config.toml
train_examples = 203450
activation = "relu"
orthogonalizer = "newton_schulz_5"
Rows from block 4 of a small autoregressive pixel model, named by matrix and row number. Rows with one number belong to one neuron. Each number is 128 + 24 x the weight over its row's rms, rounded and kept within 0 to 255. All counts start at 0. Numbers have three digits each.
After each neuron's rows are labels from the 100 images, of 14976, where the neuron reaches its highest value: "strongest on" is what is common among them. Only what is clearly more common there than usual is listed. The data: photos with spoken descriptions (Open Images, Localized Narratives). In brackets: how many of the 100.
# fc1: MLP up (model.blocks.4.mlp.fc1.weight, 1536x256), inputs 0-127
# fc2: MLP down (model.blocks.4.mlp.fc2.weight, 256x1536, transposed), outputs 0-127

fc1.336:120127101152134115133127082096163119078142142119159156104116141144122141109125137143166110090116130093129114150068165166126136125122149118150147170172136118123158082125162120174117130145153126079166109143073141128097160133082163117117084173142122121170084134122159149142113134129113120170113113125156139135154182119136121134131073099129128090138154135112103147154161091121066129139155
fc2.336:142144145128121174109141127136136138169077111070111129141137137138133093142084157146105127156141115159104130158127163112123099146156084127106144101067164157126129152121113138113168086145116148158125119107122136109125126132169127148141152094117155143122131151112129106086130134149139129125132131147131098095136107115146113101146117125158120140079109104129133157131137121136148117135137
strongest on: text has "table" (31)

fc1.145:125128115112163149149066178121148153143103119154086146132164086138115139136107139093157174083144111133137124148107143146162135132158115127136076118118137139142135142119111126140104147134138115163132145137110116153126110100143153129143159120151140126119124186145154100127127163106132125118135070113107107141128161116085107103151109143146136135139124118156112148110111118166134139133151
fc2.145:157168113129084171116163155128111146147115142106120108146112113104119114132146108156146115124075143108111124107107131101108105105127108114137154133120110143122139089111109141108118142112063139075134150150139130093114178157103111091122138106110120169139099141109112140146162133154116107155162164121168119150151131191177131122115135140136102151154136079119126142139131121117080098125117
strongest on: text has "white" (32)

fc1.616:087122152099153156107099134114150114181124119117092126170145144146173090158113087104175132170098173137129145110132123139114140165123097116149139129119136120202157105102177139079151166142086166146082102122112098124109116172142119124093152156114132122142144147120071138142086099123145099125127091145122138155137129127120162196126114132144134150158082100103132133099148117154118121072129
fc2.616:176110115139151125156168166116127127083118115141192158085117143104092148103114159128069115142103124135121113153149130127165118116163128119144073114128126123108106124163100116132068073128141116123141191114151119125129121087125111107131093066154157116107118156143135125139129117102144150114144144106154101157114143087078185121125139116134110122111156161100138124143137135097135112135134
strongest on: text has "grass" (26)

fc1.577:139081128108163156195136175124087139126068142123104144074115137157124119121126143109126132115154126100124109127103079124141149110136131102111141125094131111164157081132132181083172128180139179149071125071140128096084099157143155120129186116116127129167088113143110125097084157143113159121103126103123142123094118122160136142121170137140128148144158141131114069096144136122144123129104
fc2.577:154186094111117114089157137127159115105135140109110075165107098063090128156138087142115148108109114135130145139111132133139090164160140105162105123173131114135113129118121096172114125122139104095162117166119120159135109130146121138123088105126134131126142143149138120160163114092117100101140141109128130168118142159107107098115110138089095152112140127108139162149111132187125097119134
strongest on: text has "sky" (50); text has "buildings" (27)

fc1.385:105120130131114137187138181145125129113137177083139115114137126126131123136113156128138169115114114128147094132072128109173143148161139079090116125117148137100112131125158130101141128132130108099124087151126132128093113107165163158159176151167135162102143087137137125115100153067123154145168176100078106130130162101116152140113157133125079172144152098141173127164133125116184101155118
fc2.385:183144150151110144122131109122139155121104094128095148165094122147141090134144090151122129115123127155119124122175121146106138135144133153127136136167142098126115128085138126115114127122175132148145125134121128131138164140132099114091068162126156112164110166109125081092133109133113111132109125109148133099132183141161117106129129129130179120095124158117152141117126136152071132158103
strongest on: text has "sky" (51)

fc1.288:139103130125143165117132109129132132134089132108123157145117086129156119117103156154124142120146155136104083148116161089128158100145110109151129102155096093125130157119145076140094128164161194129164131163124128145154141150174085143132177146143105063139116109124145139113117136122116152101086087125071131101137123121105102110166124138133099163132188107090144122087139145124132133137111
fc2.288:110112113149103129134130134111114119124130143133125112134117154118118108154173112114135133102127139141126181134148109155106123156098144122126114130083115124157143109147150154141178083135127124094139094104103145083112166114070200156079100111111137176169168128139116129129123129124102097112140143146187108094090132116137159091099122076136163099126108151195136100156154128130144156081149
strongest on: text has "red" (27)

fc1.511:128143119140103164116156142168146163120074126113113130099146109165114106127143143107133102140116120109091129138113138089122119101087150128125101062114134099164096108153159122151104088157108142169121097151132148185130140110197101113145134155153131085118126116156152115139105130064130128141117177133085142128130131122140138114126110113154104113176148167140138120106140164136094126120123
fc2.511:114137142116163158144116153135114159074141102157133184147117140106149151139114132130103136099117120124141128111116153153109108145173158105097129162124159129114105132139129098141145176128114103094124156125117130133185104130107220149126126115125099136141139144142126116120136145198122150116155157109155047155119105152130137117114127110126123121100128106138105133163108116111161091117146
strongest on: text has "flowers" (34); text has "color" (33); text has "plants" (30)

fc1.334:152103096170149135119092135110129160131154128110125104114133123138142134103112129113126129097115143115146109154112112096124104130141128128113124089089114160138137094105123105123154161090140171107110115146182114100150128122158144112121091088112128168163152094140146097138162125156067118105146157129129127156098112094132135084132099142148138093127119099137143083143129139116127158134134
fc2.334:136112125132126128135121121119088156124102154125157089142134119109104096135134131122123110189137077109137090147081103141103133110104098107120148097089089110155145179128125130116113129137112062115138118093181126105116166115133160178126124106123147112101093119113197128118114058101102108153130123162117122129134119166132135137133131103106131154138155125121165145099084125133169140111118
strongest on: text has "wall" (44)

fc1.78:096113103136121134151160119152133175097131119122130106174139110110158080097108117130121138102059133147139122113150153135131138164123097147131177146139108134147125147124071103096112143100179108135119135090151127073126095094173154117151108127139123113115155128146084134152113106142151079142139129132122142098174112108122150141194134106074149122136146132207121098145081124097132137138081
fc2.78:119162118129169110121096105128095087184126109147125105134112114132154104151103181137106124107155111119098113104115117144144154114118093165159126156127119165091131088108135127114086113130137106108077129169139128125142141140147150131113136128126193151139118103112133121117126146099138165133105071165103140148117120112137116083086141095142093134170167121104139181098153104140119139116126
strongest on: text has "wearing" (29)

fc1.230:110143136100160210166099148119119140112136098150155113095080143111214099140104114147137144151140154110149149127131139126118072092190128110127117188109110110137156136103131112101114106154119139145087103134134084142111137130128131160171138151125154119147139120099138167114110150145132151123121149126133139127120117098105140112128121148103165130109152161105086126144131154178069129132138
fc2.230:159099131138117049107151124099140142167119165151120113146158141123066131108092157105104112111093134121090110144098102137124157134119152124146123118163137105154107112105155098147099107119146096118143133135089144163119131095139137110087097125135150139097114122143097078180110088077142099119147159136114110109123124175105124146123086149168117139186136119144158098113149115101161125120151
strongest on: text has "grass" (31)

fc1.137:178121075138122121092118113134114142131126096111143142108157064110107115103122131148145158129122139112148136105170070130157133122114111116137110115128109171096135129125129136104155096161175137146145116092138079126130163130181112123095077140154131091163072113152161108148126137122125149157093104141068131080130093147112111096143130145172152139076150150140126107124130148107126166153139
fc2.137:153125128151109165155130122166136122120133100143153098100126140145140120142105102114121098139164130120048160117142147131118121113172123119134162131124138153116123088167134129166136143144136126123110157093140152126120123126128134152109151121100117231115128130132130161127098137135080117129149138107140102150104098106137159186108147114089094112107152126117142121155133131135162121086105
strongest on: text has "food" (25)

fc1.303:146136158115110143159148177109129110133102117163130096127122111142087116149090113148135126108129110043193131130134173089126148148156121073105115130126135138112136119169136122117101148153157112151148138162147101126111153123136112095154119154113158147077107124138138170141137130094132147109110140127127171091108131133136123153106119140107149137105108139089130129108113125169179120157113
fc2.303:140125146168116098103149085191139081119105114152161087157115133151093113177149122132112138080112113120100161150139101132133071100137121125145135158151153142150083131116117097086139092130106151138113099106115112153142117131139132134162136181118118118102096136155133134176095135130110135158167145152118144142099140115139113158111121134164135152112128130128148116153120150137142141087139
strongest on: text has "white" (40); text has "black" (38)

fc1.20:130114114116124144148148124159094078140150158109151115142075149120126162131110122158105106127122125123123122161119127106122097120128081206113135143128139148074118218108113116122126132131136114117131132124122131108132106119130127148126144119160160112133095097119119109142151145148123154110081158138105172141095130081145102132099126149157126095115128127104121117111134178142103135147139
fc2.20:130099108158094105089136138141132162110108100127083189155164099105149145118100138134131165104130167126091136117162139137163126126096143158100165126113150128147141134154133164113083155131138171124122106084094135162120119117097155147146152120127166145143125118105115176160148105142090120095154122113099081106183123138098126101192098131127120151136189098149133121146103099110141121095115
strongest on: text has "standing" (46)

fc1.244:156124110140102074148126144148114102142101124127169122174105149140079155127131124119135164120150151112125100100100158131128085133098142112143125143108120148093140175118137114167124122146113126082095134141111133125149128171148171176134144104140127145083076109171125108111123131128098122128161091141097148157160116100149139163134148102134171114147109081122133138170137161081113169133132
fc2.244:067131150099139169125130106132151143139136141115108138077139118090197135141142142130114088144145160152118127139146122165149156150153112112096142121119141147164112108106125130090116142106102153175162122107122154138136140127121089122108118189125123114157158118114159160153151185135139162121117149092151094112121141171138142073132085135132087116103125166155136148075100114131141111103117
strongest on: text has "holding" (35)

fc1.213:159088107127155177173115121165137134149145078093146129087120117104181079122118153132107145129126145096126133150146109114157111182146121152069152152126169172121170104106137136092087110115152181129116127140131078166126107135112108129131112167160104182127158107127166126114095138105153131126168157093147115156104153113107098153124121119121135111122095130129145139149094104130100171156120
fc2.213:150128153096122134109162142163110113082056119137119132131136125104108136174120169101128083137135141094090121130142090149160103153121135153119096152121154131115145146126145101092121164110115135137147124121170096120096120116139121148150075137135127103138093109160126158125137102133188130109104100108137150133164109115120085121163109170138124125098131150166161095101110124123158125111108
strongest on: text has "grass" (58); text has "ground" (26)

fc1.560:125137125151126124168134138135147128119155136161168127140130147135111074098147129124104142116120082155108130147099142138117136135154150125131134118155122145141107144112093101147193097117143100166168130171077173157135089126112148129139139118130147117124099114105118170118115118144074096142104096141104119137136136104149142166100146099090153156161139152088095141151121113156116100170106
fc2.560:142129121137108131108135105152129140112120104103153141089115105137109106120126161125178142160130168113114133127170137110137132149132100085154116115129122137142146180126164139107068140150120119105111141148211125078127178138124133130125120135120137109139120169134158104106093131097150113123161146098113128140117123143135121094135125120121142137089122126117122130114159140082162164121100
strongest on: text has "trees" (65); text has "sky" (62); text has "plants" (33); text has "grass" (27)

fc1.120:108124138168131126138130130126099144160169148078106163134108086162162134146103124151173148091117114160129120071146164101123120134144105104122115100106156155159091137118085167135095150137114116156096101158143141131150104107133146161141144124119137123089102133084122143097135189088140144152148103158128130149144141160092123110157185144130090149131122090131120106143128109110122178115094
fc2.120:117151156087123133103155148140137149103127144149117097120126137132124144152172174136093127104133111121134138132146155147104089097145142133142162120119117151104114124132100099100132112120150130092109121125095109120128176111083111140099104163153131142115179132185130127128153167154117098147095178137130135079105112106121158136065078113161138121143158135139181140093155129188124106117112
strongest on: text has "table" (31)

fc1.43:098143111143128106118129154150163169125118123104096124083159115137141110102070179093166189084112142119109149108136081110123116151106089135141133107128091197122160127104162117129163163168118162148111151066116141144159152113138100143126092155092135133143123099186121133084145138081137094124120110118115167123137123147101129101101108126112125138105148149135086115123078157113143148156150
fc2.43:134083104139093132150102120142123119161160139104171098128114081104137142106186061102150099185196086183116101123171139115149150107131132101151160174130166081099114147151100134163125126101138140173131117131160133162107113144161177100074133123131136148144105083115138146183117123151108124121122152108094129134118123109103153152086124136100115112140126106103145150133178122136130123145113
strongest on: text has "food" (27)

fc1.313:148145112134127103132113123111125147124115128128135143116091074124098180115118142101091100125110137098149133135137185144114105097150101118158119139139133107109133117113127130132161111103106106144143138181097158156150080119133135126152170145132162168152063093138121134119165109135112141121133156113176110158108142109145130159121103149175136131109144137090150141099143112137124147142123
fc2.313:160085119140108128125103169147121122119127120175102115122108109155101119160122108128135168128129152178095149103142100118116132129121137144139106111099093137142120110130082124115130124136134145133114133125096149091120157135135104116118087159143120113131143138140112133152116104172172111120167157176124184128133123133136176110098114147119071084110128124113113133158125120098099088109174
strongest on: text has "food" (31); text has "plate" (26)

fc1.196:120104107139132101130071139116101117082187179110080127126145101097148123111111116166162135076116174125154133131137153155090124113108123145132113094133146142114112063176103100158122088129103172115153097143109117139095112062125128109139136117108132070150185117152108088130111120139129144118102131112139172114140175131140122164160143125140153101150105114133161086116119139106109109094152
fc2.196:139153115117099136152163133149132118155158144139122147152153144145103154130111142147109177125077096138155123112118131155169145117165126144178145159104089114133135077108136109128106134128124126118108144140119102168123125174137090131184164120097121122119131126116151124113148118107132132162120127137139110150163118137141119167119122116148094121090134085147090126115098135161124097107143
strongest on: text has "grass" (33); text has "green" (25)

fc1.492:149090135158126102157146108152127096112150161144129143133145129112152130154100127092171121155153132146128141100089109108162125124194110100160115113085118145146106160122119123156126084107170116103120138128167148145134160131137129109171178145125128137151112131117086100071126165176125145141104126102074120125100110140182129188184116141122137134109152110149100114082128180120110143121163
fc2.492:148164137078110138124104140134127156179092117124121154126105140132091113141148178134082139127109108135136137125140144127131145139104161157129160135191110127146166115114120127123151154124116107145123123101122116120125105134114131139088108120126135117117150117124149143153142115108131132100126107169136144131144130103071119063071151115136101100105133131120127135138134066144141113131132
strongest on: text has "holding" (35)

fc1.56:141115143144115104162110123130133121143100129117080126128129141139117119158092168113145091142123161184133125140131090113109096156142145173170144106143152098110098078151126117193166103111108118129128139087094155118167125089183169144129131111143156090139173157176104143151115116107127102090171145113173101116169142106141128159100137059138094139116099134152165122099097115123102122141131
fc2.56:128118102070140168071138123138147135126184151111136172141133126120138174110134101098076164131107108119121155142151165143126132150127087115121122128112128165148134144127140111074126161133146136141132118160146094156114115133122106120136092138132096166144100117082178124135154127177139134176109103132110175143113126139146132122103121174126172100093163079102094145139180119158159119110091
strongest on: text has "flowers" (25)

fc1.220:103175120147127126165150134108115109140122079108144162104140141097134112126088155130143158114140142122114131123132136082134115125181150095146159087165118114169093101172119154152139114144142159132107133136136115137135167131146144147116134110131157064117129135148107101105147171120120060100154126132169131123185108145118085107086158139136113124145095156112110151103079144122161124178147
fc2.220:124120135163117118141135050165136101101095173174111092124096125173125120118114110162121103099110132117159144167155117152137107140087120133088103115132118149121129164093122129095139129114125116099135097134144107127125137125142109133163132152147111191136131138153151126149105108136118146130138126132082139129107107099142176117133083127131165130115121129123158120119128091145160121110126
strongest on: text has "white" (30)

fc1.739:120143120125122105128088111107147139152148094146162139177136116117156104106131096121079113152104120100147112149151092172134141144136130127105103121119152192151158119193142134116105146126161152103161148068128101123166126159072150108115113137109118131107135139165121153109131145162098091147108149134115135121119160129108122109174112109139164161119108123122113153125101105106084117129139
fc2.739:138082115122176104143150146111138116146111145099089113135134125106118126107162160129106118106137142109102132136110126182071122094096099145122149117126169085095143158098115073132100158119107171167133104140137134104123109136157137126151120140159153137099095102138162119132158160094133154051158125136143125141161101135101127118122140091123140125118143100117127174078153114120127117147086
strongest on: text has "grass" (35); text has "ground" (27)

fc1.627:141148101138143144132138146149180176171130159148162118103148142139124150123144140086158115125122112158148154132119135163112144156089138089123140155147150106134102094149104107135134144197139114114117129112141081137114123123169138097131093137170137075122104093155168154084152087116114116113112117128150116108119131172102132173123095154115135132161139081154107130139129139158104134149141
fc2.627:116121122136128094121119132149129061122120136087118141170137153111124101134116131126145163117157173122113152108136133126127144093124178172126105094129119148163162186153124131113137122104168152114132124152102155113147094097122087131134114115129103181111102125135098148160143126116119156160135144161103135104095156112115103097117144086169142149143087170129150138133131136100179140116062
strongest on: text has "wearing" (29)

fc1.318:132141122131154173148067103071139140111126104147192129153144157132130139148132126105121102136138108115172124145135130111101129093154118124133112151160178138178150163091048141121119059125147135141117125122110103130135077156144140123084112132140110134152132147152146156128122135165190118076129134149134128103163151094102122140165120116095112139108112167110088132129139093147119128126102
fc2.318:111093124124130063108158161135103149142180112136138109140137102118095160118163155150135163129138163130103150165160150120151112119114165138093145145133080144166108134103140118134144105126106122096140135124124141077143168117094165111135127146097148115109113167120124132145169144120075138160129125126108113126139136138106102094100121104111115147176165111149116130152144148111185109142143
strongest on: text has "black" (26)

fc1.53:089112097110121128105167100153139178153168135112124134096099152160185149126155133131138133133102110113115142109161095107150166106112130139133140162138133116167126133122144101141122134167111099101115104138152102111131118133107139147148115116122120113116115146126092136116091120154103113106140126160102125132091108123128117142113138070152095122091082161099107082191157171174126140115128
fc2.53:149162118128162124153147150104117121066077135143152113124182111080117064179118138119104124166139147086180131168112147137106148137162125160103101105170150126099139163137095119157162085123164139142100126095141189143121126129143126130078157100150106117147127133139163131109110153100156134137147137127128149135126112092131152165130120179099119129090136132145169157089152117144130151148121
strongest on: text has "wall" (44)

fc1.532:128120107116143107159110131111137164161130114133148154114120160091153087161100125156098139141111136131143131158147109145141119097162114102118141155154126124120112160140107109147122112121123115122169107091107129107168164137142117159084084145136147105143110149130164152113126134162102099072093131153144123128172153111163103128130111155177096106137138116125105136112130175133111134125172
fc2.532:105116093119108138134149136131132104102103131148129125106141128147108137133153120129110106129176127137131166105125139100185141127124134129115118095102134124125164095168150120143133169133118128156102134176172137088138153116108115121099150140156150151143129080129132099157170110109145182128129164117138110101101115073109142114164116124073134118129130111160146118148111077146084181155081
strongest on: text has "red" (25)

fc1.263:131119115149149154143068089149149110093125100110140160115120149147155133173138123156169121125133164136140126143096104163101127143124139131076142115119163165133085145080129092177161137139169096109158138132154137125090143115123133141120136116110086071131083125129155143131127148186131134068103113149115165142126176144142182131160126106117132110131116083121114127148099107111109121145114
fc2.263:128142125134094087123103170110095159181136118130123117142134114134127128149176148104154099146130079136161169147149162127139109122103130123161143116119124147139121114108097119114085155122083180154163138112126097111165113120126140102154131139135100157161137188107106108142116152098115159144147095149118121110109100136099120118128123125113107147154169153112102114111128128141119095137134
strongest on: text has "grass" (26)

fc1.210:152131099151097118109145131105117125116130115175140132144095124141138142136153099113126157115093094105153116091129149167133149122116129120111125120160153102138120088111133098147117151153118140120130107086114150128107124107165182133165113105155134098144151105102148165151110123111140150165157092127130124139130202165135094136123101105136168096087152122112155118175134148146146087134169
fc2.210:107133166112145179079140149126158142065074108133148131119146148156112154107144170134082121138153128124136120120115079111098144163130133122144113092111139136097122120119145143136145086143127152139127163134144128115151169135122146137079130189156139106106073131150124118111104158115120138099127143158133149063125100107127153177159137085140120135139049110113151156148127134129130147097123
strongest on: text has "trees" (64); text has "sky" (62)

fc1.285:115114120099117176114132050159140124128103163090129105145103104122126077109104133107139134091164126162106144144126157073116116159128129136129189144144141126152109152122134128110151111110121137110146139124114187102132122166111087141134158173123148113170107149141173130164109102146106130111101151132131118119110126121139126127121125116141100137148097149129177160157164099145104157115106
fc2.285:135125171142133095171154134103114117106151114138134154110127129138146140114158123127154145132119114112183155095146098122149157122147128129093124105099096158092121136149160153169070143125130135121107125126133073148132115091128163090120069112106124110102133106110117108090101160099133164149149083136146134145150100108128124109103111092155142098115178119129096097116076133148196130144152
strongest on: text has "holding" (37)

fc1.440:133068163128106098144141135122158113128122090113086121121158124152106132119105169097102093141151153105136103142119132099146144135150105098113122138092125166142099140127112142121128086127131133135093154153149181099118152138123134112100087115106088111165151125144124103112119122143125106151090162093129096115110140137120125114148211144111106146158181130126125106139138129115104086101109
fc2.440:140121109113109146127132104137150143137111186143165118129106157103104171128145124145126134083143133079126145143106141120130141116167143174149102133113112088161131084154102125098135176106141133114156139108100084137078072110114121108128120112148099148098096116158182192153100137131103122114156132091145123168139101159107118139134057142141153131077135124149145135120083110156117110154157
strongest on: text has "wall" (43)

fc1.439:161146118160091138125118179163115142160107109143101148115178100142086124154146111136116157150140142107154163109136096129100075136109113107131121122131141119166123149086071129141154115134114133098138137134110197132151123087136218134134119141090120103144134091136134151109139140155170137116130145107146155090150133108140126126144102106087116106112133108123130131088127112119141134168119
fc2.439:107152134133145123136152086151127110115118165188133147144095115125144139142123174076113155166116129068125153116122126118106109094127137116130122110111116115130089134154157102148142129166100146120091130113105092130106133108177114190116078160188119128123104156153148108128138128149117134110122128161105123139095097097113129128130108137146131128121123110132177146143138152126149082153119
strongest on: text has "trees" (84); text has "sky" (74); text has "plants" (27); text has "road" (25)

fc1.736:166080123099159114144073084134116121148139143140127083120109134157108126130167090157117128125134096150122151141111138142154113100109122140133126128118124162128131151124149163124113152117126119073105136076168146131137110122122129161092154089086101183143133077118098122120122163112110119136079142125113073106112068134190177138122150128116117068135117110141134101132126073119119150107137
fc2.736:089105130116120152126140122128137139130106180152109134126158106128127143109119101135105101170110124109164125120159114097105127118135160135136122121160143105130150137161155144130164064106095131102136138136124108115124125199162131145135121142105143050139103133143149147184125084104115114090172121151150129122162120110086141085130122121099100179090118162122138141106106121156107102113081
strongest on: text has "wall" (42); text has "table" (30)

fc1.592:094131127149131146123121133129134115104105130084099096142149114123119130104120131171173107129118102118124129091124116133111108134137130103145135119152069159121092144137109108140148137080146143114113106143083172153125108125176136081127146145107110127110123107104152083165115187137135098148096104113129087140115150142127147140134148113110132139116136144112116089106168175138172131102121
fc2.592:143118120156063142143105154125144144142188143141148129137104158141100139150130153107143140132154142129138104133129114143135102139144126136133156154136125119114130099127111118131126127124125108131150107141151130114122113088084135152119107134103127110154087120111107141135119106150037143098128129167145144138135148107120114101161125119086148094189125145091145126144114118118108155191126
strongest on: text has "grass" (27)

fc1.72:150105069106177144162132132116152150125149107112152164120173138185184123138119107143123165115110103103129108132139162111176113094119091112123094100097146086125118179145132132110180116157126122113125119135129105119121163071126125126149113115182095154146104144104154136152132168122139091108071130151153110124130154140117112137156119128181112107133112110127120100104106130129086175109109
fc2.72:131132087143130148108121178115150115158082144121166116128119106144083112143115110119147137155138114138118165103114143152091149091111128131098113173127144123124097081155133111139141133140136153095152131138154135120123135162177117135108133134162152096107119120128143122156140135125091159182127128137148155095121096159119118137143129116125179135144099089162116115157125114140150141110138
strongest on: text has "white" (40); text has "black" (37)

fc1.33:135108131101135123181077106122115122064122119136153150146119110147132110154129141111143143154145151158161125118128116124128165111093156111111132126078090154153133135106147156136090146114141132120150151143143158090107125105118153102116125161139107133131127147156142132115118064160118072116156099124083095123125138139135081103121090144123106110110156146105105168122129119145109098138152
fc2.33:125117136151120150088170094135141140176151123141128087141135094072145170113086126161090116113085135126115132111128160152102138130149154103137137148119142103142115098131104142112197121112139118111142113135152133129128136143139127146144139095095163146112132114167112098131094140138126179107128168137139141134147130121097142145132156121120171146154118114115129096116078108139116146088123
strongest on: text has "wall" (44); text has "sitting" (38); text has "table" (30)

fc1.650:147135096129129144105129102123103133136101147146128126154162176159121110124139152125158204103141129160135123119100135144110081123136098096102108123153143145112162110165104122142159109171133147103117108115111095156069172133109134128114115140100153088117144107104145151112130123091101163135116118089137143146119170123133140166132135104105151167144098152138164160178070106134132099138135
fc2.650:107189137122147156148119156172126116126149104090144120057116148145144128161121195104114141145096125114164158119167089143134122141160163143128175125138112118141082123120158117091120133106118161136152165158157098127099134122104150135146104127156123138152138100143147123103146122100160133119136109140143116088120158111145088124161054103106155109102144092146093168074144137134110121114119
strongest on: text has "trees" (57); text has "sky" (51)

fc1.198:129119095138092125118132122119097159124147113122144140137139113104115105132145100153138117160165112112075126115122137164127113143118125097146191104107138095165144137094123105111097135131152098116142137119151160083124124133141103145153101128153120103107125119157126124160128100100141082108128096195105103131140159131104161106150121117153094108128138112121119107188147195152119138136143
fc2.198:097119135150202106141140161127143111098111142107084139094130120137154096146124130127102144138123139162138115112140107071111120130155145142135106120124123177100149127146126136134172133140108108148119126144129090147131096123115099145093174131095176147100114101125128121101137147177163207131135138117098165165136128098159094117102151145111167109122111092100178150101123133115104128122132
strongest on: text has "food" (25)

fc1.626:104092151123132116121100106172119108144089126116110126110131105142151154136129126110107146147164113112132169097110142183107112101123106118149157105107157128109127124169118088103128127130118115141117100155143124128134167123125161149115147083139115093130133158150109052131124137141125098137099123127118152153139135105127130119144122151121097088121158107132129112095119116102075118152167
fc2.626:142193160118121135145156126128122136125115132186122144152157103143150135118133155158139107130122136140131109166151095095134136151140137173110117170109113169187128102113161164138131118106137166097132135109146110126096083117122138126092126117079117121124133106114085170150119116143140126159123072127133118148113153179106103102109127141138141172146114125114112121134132115156160172104117
strongest on: text has "trees" (61); text has "grass" (26)

fc1.356:124104119083114095136108121122160087159152184097125102146108132121145138117113149166139129120122094090091105044103133161143132152127145174122126125142135085116100107136144113114101162164092146132101117152125119140115109117114132155141167132111117155136133162151147145121094130097119162161129110101128132096134158130160150131134131101129142118126110123153125135128105119107136143117132
fc2.356:128158159149129150090134168147106126097152132152093136111190111125089119127112138079108110105112165165128145207146128107126093126123150114129098109078129181098136166094124119132151129082141124142153089127129118087156146098103138120150096144129143102142131127079136110110144136155153124126130155117142108162115107103109109142140125169119101133142151135106148125145174139105092112102131
strongest on: text has "food" (25)

fc1.537:148144115093141103151139124129078100159126153137096115133122160140127117168158122140119131114134099137159157147156142127140133118100146121125104127098063049168124147135133157127100127154103108091119128147054126113132074146132110144148155116152128084124166129145126137126133123116102185121132134149146153109122149155133085122117127075078082141153107133130154092141139105128153178175142
fc2.537:119088158151173114124142120109151144120144113113175124124131088126141081136143127123128127152124139123055116148147089104115129140145146150098118124144143176079106147132089087118119161134153110147165106095172132135114136147153150111096090099116138156071098140148128120117138145127148085102101153143125142164155131103092188146162142151135149122115116136136102151102131138127121075089110
strongest on: text has "table" (32)

fc1.298:151132171138173094156115077143121177128126118097107094160104143110165135155133108143098161100100125146111141138165107122173143151136163123107149154086102121135125137153088118148114149105113180103123098140165118133104117126139145058162099099178182129135119125131130151153162127154113162117157143113125142127134088137119106154147082125094159111164133159148121116111068144114114161107155
fc2.298:127128132082129112130120172116060096122099139155123117183160109125069126138134118063130077135111095109122101131084138143158144100146102139163152138122098134176123098165163097124136071149151129095105127144130100120149127099156149192117121142124068123141131184129138145132138118085134086116094131135113138127162137128147138105166135145150104118113129074169172157157134119117150154125081
strongest on: text has "table" (30)

fc1.150:115162147152101137142143160124073102131120118187129135158146079109083118166125086127138143129138132101172115064111095119139107113153119131106113094139119151115145094129097132148128081145112134110101106115070138128159125102122180126120146163100148119106181067149126116117124113124125111093150115103097151117173148098107155152172088104102179116135152109140116091082114122112130107178104
fc2.150:122097118121180156137136146163175148152166115142139130107130122131192153121142167105121139153138125135159171146096102123128141121141118121127117093121125157147131134139139090121143126118104142128125109113081110132125131149163155137085104143181134106142114114124190111140114134143109149122114143130130124146116085130103065153158125111130119128082072112144182116152158154139116111137120
strongest on: text has "trees" (77); text has "sky" (69); text has "plants" (34); text has "grass" (27)

fc1.6:142131150129132114160111082128123139151138139130106138136128120166108112159111132175110140111135164164120131144086106080100127121117110148131102061183145173161126128119117133128143107149117108116169144146131121116140153083143157159102089135137135087128117125112131120133133120123125122148154111139115103180088175132153091102114127080116129136092133141159118132121145143184142122138146
fc2.6:079111117117119122119140119132109137120133137144149135132139147145137112151153142100129127125070136134127145114175164163100149132121125126139122125114171105139136091151112130121126102116119132122114126144110128135154125135128144144170152144092127150131103148119107158101145132156138089146164142154153153110122112098155167145131112131096166100158109100096130126126128140105131148108134
strongest on: text has "flowers" (27)

fc1.7:149133115135086135150147138194110130107138127106145136135134117100138149168137091125150130123140142109098158159140132142152092138119132123136095132156119121091182178067167119124121111173109132093154137126129094117111166070100155147140093176086107126133152132103156150130129133132124144101127135152121121096117125114149133101143099138149138129116120089144169158165106131082140141139131
fc2.7:112126148130167110116115124097153163151173141128127100109141144155114132115153134146124140096108092146159086109121132127131160137125144144127134140042108155159119099158136100146125086088110129134113095127107119129111126160136141141152152072105148093128129071153117105132097075103098107155134133127129143152145118128081127134151140102114115149106113162172110105075131141187114108111124
strongest on: text has "wearing" (29)